A small image diffusion model, trained from scratch: num experts 8, 12300 steps.
Rows from block 13, named by matrix and row number. Each number is 200 + 30 x the weight over its row's rms, rounded and kept within 0 to 999. All counts start at 0.
# proj: attention output (model.blocks.13.attn.proj.weight, 128x96), inputs 0-95
proj.19,243,194,205,196,181,177,186,233,163,195,164,160,228,245,208,191,236,198,180,121,194,226,187,178,162,224,181,221,268,192,162,228,189,196,204,235,182,175,174,230,151,194,185,245,183,209,174,176,195,185,225,158,206,219,214,218,135,227,152,172,154,243,180,209,188,169,238,186,161,205,136,164,201,217,226,249,189,229,238,143,183,200,222,217,242,172,201,207,199,176,149,226,181,186,244,163
proj.20,237,209,168,188,155,170,197,260,215,233,199,256,169,206,262,215,185,219,254,151,232,194,194,229,163,172,154,174,171,231,176,153,192,200,163,189,210,232,230,208,191,208,244,165,202,209,212,204,230,233,185,193,179,152,165,245,230,220,194,275,164,215,227,224,183,226,268,191,235,184,229,217,187,180,137,179,192,249,186,168,209,198,221,216,192,197,225,189,178,178,250,190,228,188,243,190
proj.21,214,224,197,236,215,191,184,165,165,227,226,287,222,211,175,219,186,225,190,231,190,199,253,219,195,179,169,150,194,217,188,239,208,164,226,222,226,248,170,208,187,222,187,116,150,188,195,171,256,224,205,220,234,185,185,169,210,219,206,273,227,221,186,228,176,224,157,217,188,196,239,219,178,174,222,174,206,193,174,234,207,164,212,219,225,212,206,197,170,192,220,129,122,159,203,227
proj.22,185,226,170,159,199,150,200,168,213,186,197,239,201,212,210,214,167,219,157,237,223,212,193,216,170,177,223,213,264,176,176,227,238,186,269,226,229,219,210,228,167,249,225,263,236,249,215,224,162,191,176,184,221,217,196,178,237,180,176,186,218,243,182,269,167,248,201,186,223,219,220,184,193,232,176,245,230,171,247,230,216,218,185,225,233,222,251,271,206,243,210,200,186,211,231,175
proj.23,157,208,163,224,227,201,197,183,201,206,208,169,188,229,191,221,188,212,221,179,177,199,208,158,257,152,231,154,205,205,198,201,181,237,177,222,189,198,189,159,232,146,156,131,200,203,230,192,187,217,265,170,149,214,150,194,218,190,209,233,153,153,190,223,241,181,143,185,233,215,171,145,229,233,215,171,189,245,141,128,253,210,217,203,188,195,190,173,176,203,188,204,216,234,191,157
proj.24,210,182,203,174,198,193,199,148,167,183,207,190,198,195,200,171,214,230,195,230,196,256,221,212,234,204,201,241,185,194,154,182,214,172,188,176,220,206,214,204,185,192,185,125,214,189,244,186,195,229,239,216,193,157,146,232,258,196,180,193,185,217,195,116,199,167,129,189,207,177,210,205,192,178,213,175,205,179,275,223,221,277,229,250,170,169,207,199,221,256,253,235,205,192,151,236
proj.25,207,207,217,197,170,195,203,184,218,154,206,236,232,219,191,248,224,231,204,201,170,172,187,209,119,218,196,142,197,165,214,124,171,242,227,151,153,193,183,219,181,214,208,243,171,215,136,124,201,230,204,184,207,167,203,154,238,200,179,175,227,169,217,206,250,261,208,226,214,215,215,195,145,188,200,231,170,196,230,171,215,246,209,230,225,205,183,192,212,267,219,167,200,178,187,210
proj.26,195,272,198,201,214,149,164,145,236,222,177,222,200,210,238,174,207,163,188,210,190,209,222,228,143,201,209,217,212,219,229,163,180,172,284,238,164,196,242,161,226,215,198,172,226,179,129,202,184,182,163,234,190,192,200,231,182,211,189,215,243,203,242,159,172,186,253,186,173,212,234,223,173,174,203,217,228,209,230,217,195,178,216,191,179,202,231,134,233,186,180,178,222,162,121,188
proj.27,144,198,228,250,168,187,219,225,216,186,142,211,199,220,196,174,180,213,179,257,200,169,215,233,235,204,195,229,269,213,203,151,184,225,233,211,240,171,217,203,176,248,226,201,237,204,168,167,173,196,240,254,226,167,283,199,213,191,160,192,183,231,206,172,213,225,187,222,185,192,218,215,229,237,206,255,257,224,246,202,221,163,225,238,228,150,209,213,163,256,197,223,197,162,208,190
proj.28,184,222,168,230,170,194,206,182,209,244,129,158,170,187,180,170,203,232,205,209,213,201,218,177,208,168,191,198,254,225,189,173,168,220,167,220,152,135,158,227,141,200,151,237,180,156,190,236,207,232,156,226,157,214,217,158,204,205,160,127,148,201,166,177,197,197,234,168,185,210,228,177,207,176,166,201,234,221,190,167,194,244,174,194,186,170,173,197,140,169,183,237,190,162,184,178
proj.29,187,228,186,161,177,158,185,193,235,222,202,193,190,210,209,190,205,214,194,229,215,241,211,158,181,225,209,220,203,187,182,212,234,213,215,222,220,199,204,191,180,222,220,190,213,230,218,220,210,231,169,170,225,213,184,212,255,244,229,127,231,233,211,118,241,263,233,226,218,235,239,145,263,226,189,229,160,234,249,236,230,205,190,276,239,228,183,173,221,263,166,186,213,188,218,202
proj.30,225,161,186,187,209,173,233,226,161,146,188,203,237,217,191,244,153,214,242,205,161,211,158,175,193,223,151,213,168,207,167,220,180,198,197,150,231,259,204,217,213,207,219,187,194,223,216,177,198,164,225,157,184,170,178,237,273,167,221,171,234,170,202,186,186,199,198,276,166,258,183,187,162,256,217,259,233,179,206,227,217,188,181,213,237,202,217,229,201,242,204,147,173,226,237,217
proj.31,173,248,155,187,234,184,208,202,199,203,159,182,200,224,171,203,243,198,248,193,165,178,206,130,206,247,160,231,175,184,211,236,171,194,162,158,208,211,209,198,249,147,163,206,233,192,215,168,160,229,241,201,249,153,166,259,198,188,272,194,185,159,172,182,221,206,171,216,175,227,229,131,248,197,175,184,217,210,175,189,193,228,229,166,175,189,175,188,173,179,227,188,204,250,215,163
proj.32,200,163,163,201,192,200,208,223,229,247,170,224,164,159,191,164,133,221,170,178,241,164,173,206,212,190,249,174,186,151,246,233,222,136,159,261,224,197,215,190,183,187,209,205,247,186,206,185,162,181,176,161,198,257,182,263,228,232,169,232,198,136,207,185,154,219,176,183,223,186,178,224,211,180,242,211,157,153,231,199,219,208,190,235,223,191,174,181,165,177,216,178,223,207,174,159
proj.33,185,165,207,225,209,180,243,168,175,175,177,276,217,166,183,226,198,214,225,238,248,214,228,236,202,177,203,151,197,217,191,267,140,216,163,251,208,181,210,199,206,228,158,224,219,180,188,262,195,190,239,191,195,211,220,181,195,200,201,260,207,194,193,208,175,227,250,255,238,234,246,218,205,162,228,166,215,210,203,241,108,204,168,241,208,217,173,207,216,246,196,205,189,205,163,199
proj.34,258,216,224,230,207,255,195,264,175,159,169,235,211,234,223,260,195,216,197,174,194,183,170,230,195,207,234,147,285,228,185,199,226,225,191,200,225,236,232,200,223,194,175,233,181,195,175,205,232,219,190,236,191,244,182,226,168,159,172,202,191,243,209,187,153,243,207,200,205,230,171,189,241,176,258,167,264,207,136,154,233,229,202,187,217,211,209,221,233,176,176,214,192,170,206,195
proj.35,165,257,228,216,194,249,234,162,214,252,271,255,185,171,193,134,180,158,175,223,218,159,213,239,221,218,191,210,245,187,221,250,199,191,210,213,246,190,157,222,229,176,220,210,224,200,202,219,227,236,200,235,203,231,253,245,207,245,232,222,208,175,184,164,234,231,227,195,207,164,200,267,202,244,178,190,211,217,204,260,188,255,227,186,196,211,167,232,210,197,209,213,209,233,217,217
proj.36,140,202,183,185,209,195,210,220,189,219,277,207,102,198,215,176,209,187,233,254,232,156,225,205,193,165,180,218,167,222,217,262,185,255,198,206,173,109,181,172,189,159,221,222,182,214,172,216,137,196,213,201,218,204,211,249,174,199,232,202,133,192,234,201,195,196,207,234,207,208,240,228,210,203,195,220,184,201,214,208,174,231,208,197,153,186,163,192,186,180,163,232,177,166,199,248
proj.37,217,230,222,219,176,216,204,197,220,283,187,194,164,182,188,188,222,167,200,249,219,225,178,212,146,165,250,211,213,208,191,178,204,173,229,222,222,220,171,261,247,140,165,146,194,192,264,244,183,205,171,206,165,202,217,201,221,247,187,189,213,203,203,214,206,165,222,218,198,182,179,195,166,159,248,180,202,211,223,181,195,170,268,216,197,210,165,244,265,132,172,155,228,209,222,198
proj.38,210,230,169,179,226,257,214,170,220,233,221,241,149,232,194,180,244,153,214,193,177,173,213,187,178,189,176,196,236,201,203,228,235,129,253,257,200,226,280,181,201,177,116,250,190,183,182,178,238,220,220,254,207,181,212,153,211,189,231,196,205,233,193,237,183,194,175,193,171,206,164,207,191,195,204,215,145,198,193,230,154,221,200,201,211,185,182,173,156,178,215,195,243,177,144,188
proj.39,195,215,193,199,185,203,209,204,224,232,235,225,229,185,223,245,180,248,198,152,177,222,167,184,248,195,175,199,167,219,168,269,190,245,129,146,250,214,134,166,230,206,207,166,174,162,225,185,201,233,182,175,179,155,201,181,184,216,176,249,214,172,172,229,163,216,220,206,199,240,215,175,196,237,239,199,205,203,126,251,230,220,173,151,178,182,203,206,222,249,184,169,199,224,227,215
proj.40,240,148,201,122,227,137,234,222,237,221,236,163,185,223,235,191,204,186,165,236,200,187,182,136,226,173,235,186,222,204,204,210,180,216,220,212,211,215,210,233,173,221,242,224,224,230,196,200,242,152,171,160,228,186,217,236,228,207,235,140,208,231,201,186,207,261,242,226,199,189,186,123,216,124,210,192,185,209,201,213,194,206,189,236,223,235,194,223,197,232,233,209,222,174,180,153
proj.41,215,168,219,257,206,163,220,243,163,227,204,191,259,174,195,227,180,225,192,179,190,195,173,187,267,160,199,243,139,244,207,209,203,233,169,153,184,216,142,181,212,195,210,125,213,200,189,238,223,197,239,238,165,145,224,215,185,204,195,225,200,172,162,197,193,159,118,190,153,203,183,254,219,162,228,218,191,217,198,186,222,211,185,182,182,173,201,226,191,191,222,172,217,174,160,249
proj.42,158,186,188,273,203,240,211,242,162,223,232,160,236,195,166,195,212,266,198,172,229,188,242,213,190,214,173,161,142,245,171,192,204,208,189,141,206,201,195,163,226,197,171,226,176,176,181,218,188,209,215,194,198,253,188,293,223,190,212,197,203,182,214,190,250,209,169,201,217,201,235,233,170,241,153,202,231,147,227,161,161,241,225,166,237,195,184,183,215,166,247,181,181,211,195,218
proj.43,169,238,174,178,202,181,160,150,280,213,249,160,212,187,213,233,241,220,224,280,184,241,199,215,150,244,216,197,233,187,207,214,177,199,198,238,185,234,165,211,148,171,272,203,197,217,180,157,156,185,193,222,180,208,181,192,236,206,241,187,263,204,196,271,180,197,245,186,184,181,182,194,178,233,176,189,199,218,193,190,175,195,160,217,204,252,195,187,156,167,204,223,188,203,193,161
proj.44,191,205,215,246,228,194,202,219,209,176,167,174,235,181,212,216,236,209,143,205,185,185,239,244,214,166,197,195,239,172,143,166,185,209,196,247,183,209,219,236,181,180,164,169,202,180,221,291,195,218,172,221,228,196,241,199,216,157,178,167,211,232,183,237,216,264,210,181,197,168,184,192,226,174,172,177,193,202,152,162,191,211,193,232,145,194,224,203,131,170,203,180,199,164,289,239
proj.45,215,216,228,213,187,143,183,237,186,217,216,169,239,174,195,195,217,195,177,217,181,236,180,251,199,198,144,199,175,217,223,213,167,211,167,190,215,204,167,225,256,192,180,175,220,182,274,240,188,219,174,228,182,189,190,197,177,242,248,191,200,181,275,227,225,198,182,288,189,288,199,222,217,184,178,188,125,179,206,213,251,175,246,204,246,194,228,177,221,227,202,203,219,215,197,189
proj.46,166,223,156,248,159,236,189,169,249,197,210,194,169,217,183,186,216,180,181,201,214,246,156,197,188,208,237,166,165,203,190,117,173,166,197,138,164,209,145,189,256,202,204,207,192,193,158,198,186,189,183,255,170,159,188,149,217,211,204,245,160,182,233,194,204,201,179,146,261,214,194,195,240,215,242,214,191,203,175,139,213,206,235,206,168,173,216,209,206,209,238,243,218,188,175,248
proj.47,177,227,203,159,207,167,112,175,250,172,198,183,148,199,204,195,236,135,189,179,156,197,164,222,154,175,229,195,214,164,207,164,180,218,216,191,154,210,228,225,191,185,184,221,180,252,195,224,138,203,165,224,158,236,177,186,178,197,198,240,192,195,226,244,145,181,247,172,178,170,187,151,218,196,208,175,171,220,208,225,207,143,152,167,251,211,217,204,173,161,204,189,204,156,195,181
proj.48,190,240,214,260,227,265,256,162,172,174,212,182,184,216,198,216,185,192,217,234,179,242,166,193,216,205,190,162,195,197,226,185,238,210,188,182,199,188,178,217,188,196,218,204,201,207,199,215,209,205,168,251,163,214,179,150,185,212,213,212,227,152,234,176,152,211,197,252,227,263,205,203,185,152,174,171,210,214,231,225,176,146,174,251,269,189,201,291,202,182,220,225,242,221,264,187
proj.49,189,173,156,187,197,221,206,216,218,168,174,257,207,164,186,198,234,188,195,229,224,202,209,184,195,240,201,170,227,229,198,144,176,195,217,194,175,226,169,207,172,225,187,157,143,190,198,122,207,198,161,174,230,190,186,208,212,210,179,200,199,140,200,175,279,195,283,216,187,186,179,163,188,259,167,136,212,235,205,180,213,182,217,182,210,228,160,189,201,162,171,218,141,189,182,133
proj.50,225,223,206,144,212,170,208,222,167,208,195,195,134,178,172,174,187,179,206,221,216,251,216,183,218,254,219,200,190,221,180,202,199,147,215,189,256,188,209,163,184,191,199,191,184,195,196,216,231,247,222,229,206,185,198,254,269,196,201,186,188,195,213,214,183,117,203,218,192,172,184,177,158,200,229,155,212,171,231,242,200,237,265,238,203,187,211,215,202,239,243,279,195,210,121,229
proj.51,151,163,194,218,186,216,241,180,204,203,240,162,245,228,199,207,136,228,243,196,232,245,175,215,203,232,211,246,177,196,172,220,173,251,202,208,226,234,170,181,215,207,183,139,223,171,232,175,155,217,222,192,164,176,210,173,187,213,196,156,212,245,206,200,171,189,167,171,184,191,152,223,209,188,229,238,200,209,196,222,207,283,214,234,231,225,165,196,200,249,240,129,218,136,224,199
proj.52,205,194,195,251,229,188,199,233,205,187,230,165,231,229,192,197,194,189,218,304,215,130,198,254,194,223,225,181,182,226,227,135,160,184,212,201,215,208,200,183,161,147,219,229,147,203,193,220,223,191,204,245,210,207,197,238,191,222,187,196,244,242,199,216,213,186,201,220,197,150,224,244,194,250,219,249,206,226,239,162,164,187,163,232,234,236,198,195,160,147,219,207,142,191,181,231
proj.53,205,174,192,192,127,197,160,191,210,138,190,210,193,233,188,192,196,213,209,211,223,237,171,201,194,132,223,242,154,166,178,227,207,162,212,196,222,207,252,153,185,216,179,245,168,197,223,188,204,175,204,173,96,204,179,202,211,155,160,201,213,206,197,191,220,187,207,258,203,210,164,197,206,120,214,269,147,226,215,231,190,167,213,200,213,201,241,186,184,211,174,248,178,214,204,163
proj.54,249,198,175,219,179,218,184,181,225,228,191,214,248,197,141,178,167,227,229,217,162,187,182,200,227,198,161,217,280,146,192,221,201,210,219,221,193,169,250,183,191,235,192,117,192,245,221,212,213,229,210,190,197,179,183,157,224,208,198,231,245,173,160,173,171,238,227,239,140,189,169,210,230,192,195,187,276,182,207,195,209,188,179,208,225,200,262,190,177,245,205,142,166,239,206,206
proj.55,168,256,212,177,166,158,180,188,219,238,205,140,200,192,211,188,193,113,156,213,202,220,178,221,199,174,195,218,233,208,177,209,208,228,224,250,225,184,194,191,182,212,179,193,226,188,190,226,170,208,224,228,221,229,256,159,206,242,169,183,198,276,190,175,209,205,244,183,236,223,199,221,195,171,224,234,187,191,200,135,245,194,148,250,178,155,161,144,171,207,160,257,202,203,220,171
proj.56,191,212,235,147,260,171,269,171,228,180,201,201,235,158,212,202,224,205,158,187,182,176,187,179,234,229,181,174,266,168,158,193,213,190,216,180,223,228,163,159,151,285,246,184,215,227,201,172,189,179,191,202,184,237,219,174,253,164,214,202,174,189,197,187,218,180,151,207,208,160,191,222,243,231,202,168,207,169,222,215,244,191,160,248,185,239,204,213,187,212,255,182,192,238,195,243
proj.57,177,209,210,174,194,140,173,208,244,208,184,207,152,184,206,172,164,115,181,266,211,203,161,193,139,232,219,196,204,172,192,189,267,184,182,255,197,194,166,257,176,213,161,245,232,180,218,214,253,185,212,223,189,201,193,245,191,201,231,160,218,242,185,179,162,165,261,202,186,198,197,236,192,185,222,139,156,226,232,179,206,189,174,229,185,216,168,193,206,237,209,179,189,239,219,206
proj.58,216,214,237,181,222,202,201,170,225,260,195,189,182,207,206,199,209,176,128,197,211,226,253,248,150,157,183,143,243,217,180,243,271,200,218,227,234,220,174,167,187,223,204,210,179,216,208,185,241,170,198,201,181,236,196,168,180,226,182,157,248,200,191,242,194,215,173,183,194,160,217,249,168,170,183,151,170,228,159,215,262,214,162,222,242,222,156,164,183,237,221,219,169,230,200,174
proj.59,203,178,169,210,217,225,194,187,171,237,213,167,207,207,219,157,171,177,214,167,222,231,205,171,247,210,175,184,193,209,157,239,180,164,178,168,228,215,190,143,193,169,178,173,217,198,208,199,232,179,190,223,215,209,232,196,141,183,170,166,182,212,224,266,153,161,142,165,206,240,169,194,247,150,187,199,211,211,191,268,207,197,206,158,187,194,228,179,219,146,155,117,237,160,206,242
proj.60,216,193,205,193,186,232,214,242,214,161,173,179,176,161,212,197,208,206,154,263,232,186,223,214,195,149,190,217,234,205,182,147,194,154,148,189,228,222,156,154,153,202,232,270,215,182,220,210,220,197,195,265,184,282,222,205,218,161,169,177,157,211,206,231,180,211,233,220,214,220,197,221,249,175,181,180,185,213,231,193,175,194,155,183,220,211,201,153,233,239,274,225,183,187,221,172
proj.61,222,237,174,222,184,211,259,250,188,247,165,205,223,175,164,196,187,167,202,201,181,229,187,234,212,184,197,132,223,192,189,160,182,180,189,200,217,239,179,266,184,203,169,159,209,185,135,217,164,236,193,245,245,210,215,198,139,158,195,188,220,207,219,176,227,216,198,198,234,186,160,207,247,177,226,180,229,188,191,125,149,229,176,217,172,197,202,254,161,146,197,167,190,219,194,246
proj.62,179,221,211,225,202,167,124,197,177,230,200,191,196,192,232,237,174,171,193,263,158,259,171,206,171,220,193,198,199,217,189,189,184,181,169,194,261,155,196,228,200,236,188,220,246,233,160,194,166,201,186,262,209,207,125,203,164,232,197,181,200,164,190,245,175,200,205,229,143,258,173,182,182,215,189,181,154,247,198,183,197,194,170,175,239,169,199,229,209,248,189,214,243,233,175,148
proj.63,169,194,213,173,186,168,189,229,190,137,206,182,164,187,180,236,149,237,237,200,123,214,229,184,233,181,186,193,180,211,158,203,263,198,218,277,202,229,137,220,214,164,174,203,203,206,178,239,172,216,210,184,207,222,205,197,176,168,176,204,193,146,191,250,133,238,227,198,180,188,240,189,213,206,176,153,165,197,158,197,230,188,260,252,191,224,199,248,190,158,175,190,216,183,172,205
proj.64,153,181,144,207,248,226,208,170,177,157,235,223,201,169,144,204,227,188,223,167,234,177,145,193,168,175,159,197,218,258,244,187,249,193,180,231,220,201,231,201,230,220,187,201,181,154,212,179,189,220,165,167,262,186,213,198,197,172,199,211,167,157,139,183,212,202,167,206,247,207,138,212,157,182,163,231,230,257,222,179,234,193,197,217,204,204,228,208,249,240,190,212,176,148,199,212
proj.65,243,145,204,200,173,225,167,226,215,185,177,218,255,230,138,265,157,187,246,229,234,174,223,179,217,215,186,156,166,175,217,184,212,220,206,160,218,225,243,172,242,208,225,156,140,168,211,194,202,195,202,159,238,205,136,199,215,211,193,268,187,229,233,215,198,177,108,209,199,209,221,162,150,218,180,173,199,196,219,168,229,207,229,190,203,229,200,199,193,205,184,160,184,221,182,228
proj.66,157,209,196,224,197,152,206,162,174,223,276,191,196,184,209,146,178,165,226,181,252,209,222,192,240,174,209,189,196,198,164,199,243,178,212,156,227,213,194,211,200,186,243,207,148,187,165,188,139,203,196,229,193,112,212,187,170,208,230,181,216,187,196,144,180,182,203,193,254,191,222,191,229,167,234,195,226,175,154,198,203,197,218,175,254,200,196,253,208,195,254,226,150,215,131,174
proj.67,173,212,176,193,239,209,143,181,163,181,180,147,214,192,159,189,151,192,185,204,213,191,233,184,239,234,148,195,155,215,252,220,145,228,141,211,204,201,192,238,197,253,150,263,209,189,205,200,194,248,209,197,196,221,151,207,172,207,209,192,191,184,231,207,138,235,173,187,201,244,214,165,210,250,191,205,175,197,201,229,181,228,181,207,214,195,205,213,182,254,137,254,201,274,181,204
proj.68,173,210,208,240,210,273,239,210,166,151,205,181,209,222,175,180,195,180,174,185,175,195,154,187,237,196,212,247,215,186,158,200,177,213,175,159,209,187,231,172,243,229,252,216,200,142,204,202,231,206,161,228,233,246,222,205,184,177,125,185,205,217,204,237,206,204,188,223,195,196,236,164,231,224,239,207,198,170,167,128,177,215,198,184,177,198,221,125,200,235,257,276,189,184,200,196
proj.69,186,217,216,198,197,199,173,140,218,195,182,213,119,217,182,154,225,185,181,199,234,253,247,185,174,205,165,185,246,177,180,203,241,111,258,222,159,268,244,227,212,201,210,249,210,224,216,204,219,164,198,275,181,224,226,210,186,179,202,191,217,210,196,215,175,224,248,134,206,176,152,174,203,153,176,224,184,202,214,206,198,256,207,189,185,224,194,191,217,200,206,193,200,185,156,196
proj.70,189,211,221,207,184,168,153,197,218,169,193,205,213,182,201,183,251,167,181,207,169,185,243,182,193,245,187,174,268,213,238,274,219,190,258,216,206,205,211,201,172,187,250,213,193,206,214,227,163,228,155,240,205,244,162,204,250,137,181,166,222,185,199,243,199,214,243,216,220,150,206,165,165,223,196,184,229,190,235,273,219,171,212,203,197,192,232,198,208,128,232,245,179,206,165,226
proj.71,148,249,190,194,176,173,227,270,170,206,251,185,168,226,163,199,227,187,189,165,194,216,187,247,157,175,225,170,236,200,245,216,194,194,215,173,244,249,208,178,158,204,152,189,242,232,202,243,157,238,184,198,187,216,243,254,164,202,251,183,140,213,168,189,205,229,208,194,197,214,193,215,189,193,187,174,205,165,242,203,175,226,175,178,243,251,174,177,193,237,171,190,245,219,175,254
proj.72,212,178,238,228,182,230,211,207,170,206,225,167,248,249,183,248,168,213,274,213,159,142,200,163,231,178,184,198,173,204,209,238,225,196,143,148,214,178,218,233,217,191,217,143,198,233,199,172,192,206,178,138,165,106,190,177,213,184,201,192,174,151,207,179,189,134,189,202,227,240,181,167,193,212,180,209,204,227,151,188,202,183,181,159,151,236,219,200,219,209,198,236,199,221,210,184
proj.73,182,120,159,232,184,182,141,202,164,202,188,237,181,191,164,175,173,218,190,183,220,197,223,203,191,165,212,180,179,198,220,262,178,227,202,166,241,217,208,228,180,146,237,193,176,199,192,126,211,184,183,162,179,163,112,195,229,221,157,261,223,168,176,181,205,237,202,195,225,157,272,178,185,223,222,171,209,230,251,228,188,244,197,200,215,202,234,214,190,198,194,203,198,172,202,168
proj.74,213,178,201,151,206,190,159,255,186,184,212,222,161,191,208,162,276,137,167,239,213,221,208,189,149,226,200,263,260,177,153,195,164,199,178,204,242,202,233,139,168,220,204,232,251,241,233,225,242,185,182,196,208,205,187,261,214,190,238,150,195,192,221,192,228,176,210,210,200,177,200,214,210,220,172,233,211,196,214,248,229,251,172,202,247,188,200,189,204,203,224,213,235,172,157,170
proj.75,156,222,160,197,172,177,217,225,207,171,204,179,226,235,167,237,218,190,206,176,211,185,142,217,221,192,206,174,195,194,186,118,222,220,151,104,172,192,192,245,211,189,202,171,199,207,129,225,168,215,195,174,200,191,214,123,167,199,216,243,201,212,191,233,174,187,219,157,195,194,177,171,251,213,199,188,230,167,155,205,151,180,167,156,151,164,207,182,183,144,202,214,173,186,184,186
proj.76,182,243,189,169,215,151,184,172,236,226,194,235,143,221,228,246,211,202,185,204,182,198,188,169,214,191,246,251,258,205,217,231,221,196,198,247,176,252,207,221,190,233,190,248,193,200,200,258,167,208,160,225,205,206,185,177,218,265,216,203,189,213,226,288,201,212,231,176,160,181,169,158,247,174,246,251,197,217,214,225,189,220,159,240,190,259,210,198,205,219,220,229,179,222,198,242
proj.77,209,232,180,230,225,219,234,200,161,158,227,170,244,200,246,237,198,159,194,182,206,192,223,120,195,268,220,225,209,179,189,206,203,231,201,207,228,185,246,253,241,212,155,199,214,260,227,207,178,214,150,176,242,204,198,181,170,173,242,186,271,157,185,181,178,184,157,182,184,199,198,153,234,236,184,186,186,194,215,220,150,250,205,193,177,213,217,225,194,262,250,171,185,199,184,204
proj.78,160,126,190,218,219,159,228,196,215,189,202,175,255,200,215,189,207,177,244,190,180,156,153,157,224,215,177,163,164,167,246,173,212,220,213,167,240,216,207,261,160,202,182,178,225,172,155,211,181,160,184,201,211,134,238,217,207,183,183,189,211,196,237,159,159,153,205,185,174,201,226,171,158,198,231,187,204,182,214,134,223,194,263,167,196,221,206,266,228,183,177,186,211,167,180,231
proj.79,246,200,154,174,225,164,205,177,136,189,222,246,193,177,187,260,172,243,196,260,143,181,230,248,165,181,177,196,232,203,183,226,219,210,266,220,221,175,187,189,176,225,171,183,139,203,195,225,214,187,214,237,246,190,202,209,219,213,213,248,178,277,168,233,177,206,241,138,136,203,202,226,223,232,237,189,206,189,185,218,173,204,233,222,198,201,159,171,189,211,195,176,181,171,195,207
proj.80,149,206,221,192,151,249,188,202,233,172,205,159,237,208,213,200,190,182,159,174,192,188,284,132,160,157,173,212,233,194,188,181,189,236,230,169,196,253,199,159,229,255,246,191,220,202,205,202,203,182,240,168,214,249,185,218,196,192,249,188,191,190,208,229,207,157,163,167,181,233,175,175,178,177,196,289,229,217,181,185,214,197,182,218,141,197,219,224,254,217,166,195,210,218,184,217
proj.81,174,236,191,192,223,168,230,254,192,223,174,256,221,251,193,241,210,223,158,273,237,204,186,131,186,173,235,191,221,208,202,226,196,183,205,236,227,223,188,153,212,222,157,138,192,228,253,208,212,229,224,241,267,232,171,156,184,231,220,232,209,228,218,203,230,221,203,206,196,224,191,211,188,162,190,192,197,216,223,183,225,197,142,189,248,219,226,149,197,168,188,201,265,231,202,213
proj.82,183,204,260,185,240,167,247,237,225,221,174,202,188,206,231,233,164,200,233,238,211,213,201,235,171,207,148,244,240,235,224,222,216,183,226,257,226,185,188,179,183,184,172,190,187,196,212,204,193,202,253,195,169,210,209,259,168,233,224,242,235,265,194,175,199,194,199,247,209,186,137,235,244,187,199,180,249,166,251,163,217,209,195,201,261,241,167,182,214,208,174,186,218,258,231,225
proj.83,221,201,179,222,186,204,225,229,204,219,172,143,238,173,199,103,178,183,193,243,152,162,167,150,203,180,185,224,214,177,235,173,177,196,142,182,187,204,204,195,242,195,188,157,148,249,205,179,186,297,175,211,201,160,206,207,191,205,179,188,206,174,180,150,189,181,151,252,178,231,233,225,234,182,217,194,252,228,183,190,207,184,210,191,164,192,213,169,183,152,187,231,207,194,165,176
proj.84,252,204,204,176,241,205,185,178,192,185,215,203,163,218,198,176,229,190,223,240,207,176,201,255,190,212,198,212,251,214,243,201,201,156,269,238,243,162,217,207,162,167,175,283,209,188,204,246,212,168,227,231,198,210,191,185,216,182,224,181,199,198,246,252,188,209,234,159,200,182,171,243,199,168,222,196,251,206,242,249,159,218,256,247,243,174,197,179,211,209,198,270,226,194,156,198
proj.85,179,190,178,277,226,209,144,229,133,175,215,164,194,253,195,157,246,187,215,203,162,209,183,190,160,196,168,210,197,214,168,169,181,221,170,240,158,203,235,185,184,184,162,177,196,199,196,191,228,200,193,295,185,142,147,224,165,194,163,206,133,228,178,161,228,197,260,189,207,217,203,202,185,200,235,201,205,196,192,191,192,235,181,199,173,206,194,176,145,210,155,164,216,194,242,202
proj.86,205,197,224,154,254,276,221,206,214,201,183,244,269,189,219,247,139,208,225,183,201,214,207,181,211,128,167,214,213,170,181,191,190,183,179,196,225,186,194,234,243,163,215,141,168,195,190,169,245,172,192,181,185,241,211,164,220,214,170,204,221,151,192,188,157,158,198,207,237,160,232,167,177,168,208,237,187,187,207,210,197,151,184,227,199,142,199,249,198,198,230,254,162,189,177,229
proj.87,189,221,233,155,222,196,239,270,190,213,140,149,203,190,196,187,176,191,267,183,158,195,220,187,185,180,209,251,222,209,210,241,182,203,191,213,172,219,218,212,236,209,207,236,193,231,189,170,210,201,269,164,264,222,234,262,181,229,169,161,196,204,187,173,146,169,263,180,157,182,226,220,150,170,183,251,204,210,200,228,191,189,167,168,212,194,228,220,220,196,223,218,153,209,183,157
proj.88,175,218,218,146,189,196,172,194,190,182,212,185,196,163,186,205,223,218,192,232,216,216,179,221,238,199,142,200,169,223,192,203,215,219,223,214,199,253,243,320,160,161,165,188,198,182,182,207,175,202,211,152,186,217,198,214,182,162,206,187,239,167,219,189,226,242,187,228,197,206,148,197,213,204,141,228,174,217,183,205,197,220,238,235,229,252,203,288,184,151,175,139,189,226,171,209
proj.89,206,232,167,232,162,166,227,175,223,162,193,248,232,197,176,174,226,231,198,111,190,252,196,220,233,223,173,180,196,214,212,204,174,169,147,190,188,219,205,147,187,246,215,198,218,248,171,150,246,227,179,211,187,227,246,143,214,191,189,211,170,185,164,197,221,206,157,191,229,218,249,168,190,191,204,160,235,202,215,192,164,180,235,236,238,219,223,138,210,211,275,208,184,220,195,223
proj.90,162,206,211,219,221,192,245,118,198,217,180,218,168,245,188,167,241,234,215,201,216,267,198,196,209,189,222,182,262,226,232,204,162,228,168,174,163,177,157,223,178,189,234,219,221,237,176,228,180,224,259,167,230,176,225,188,146,194,219,219,173,224,221,180,223,205,221,210,220,259,195,145,142,227,204,199,241,217,221,193,183,152,201,215,192,250,158,236,187,212,244,158,165,205,207,206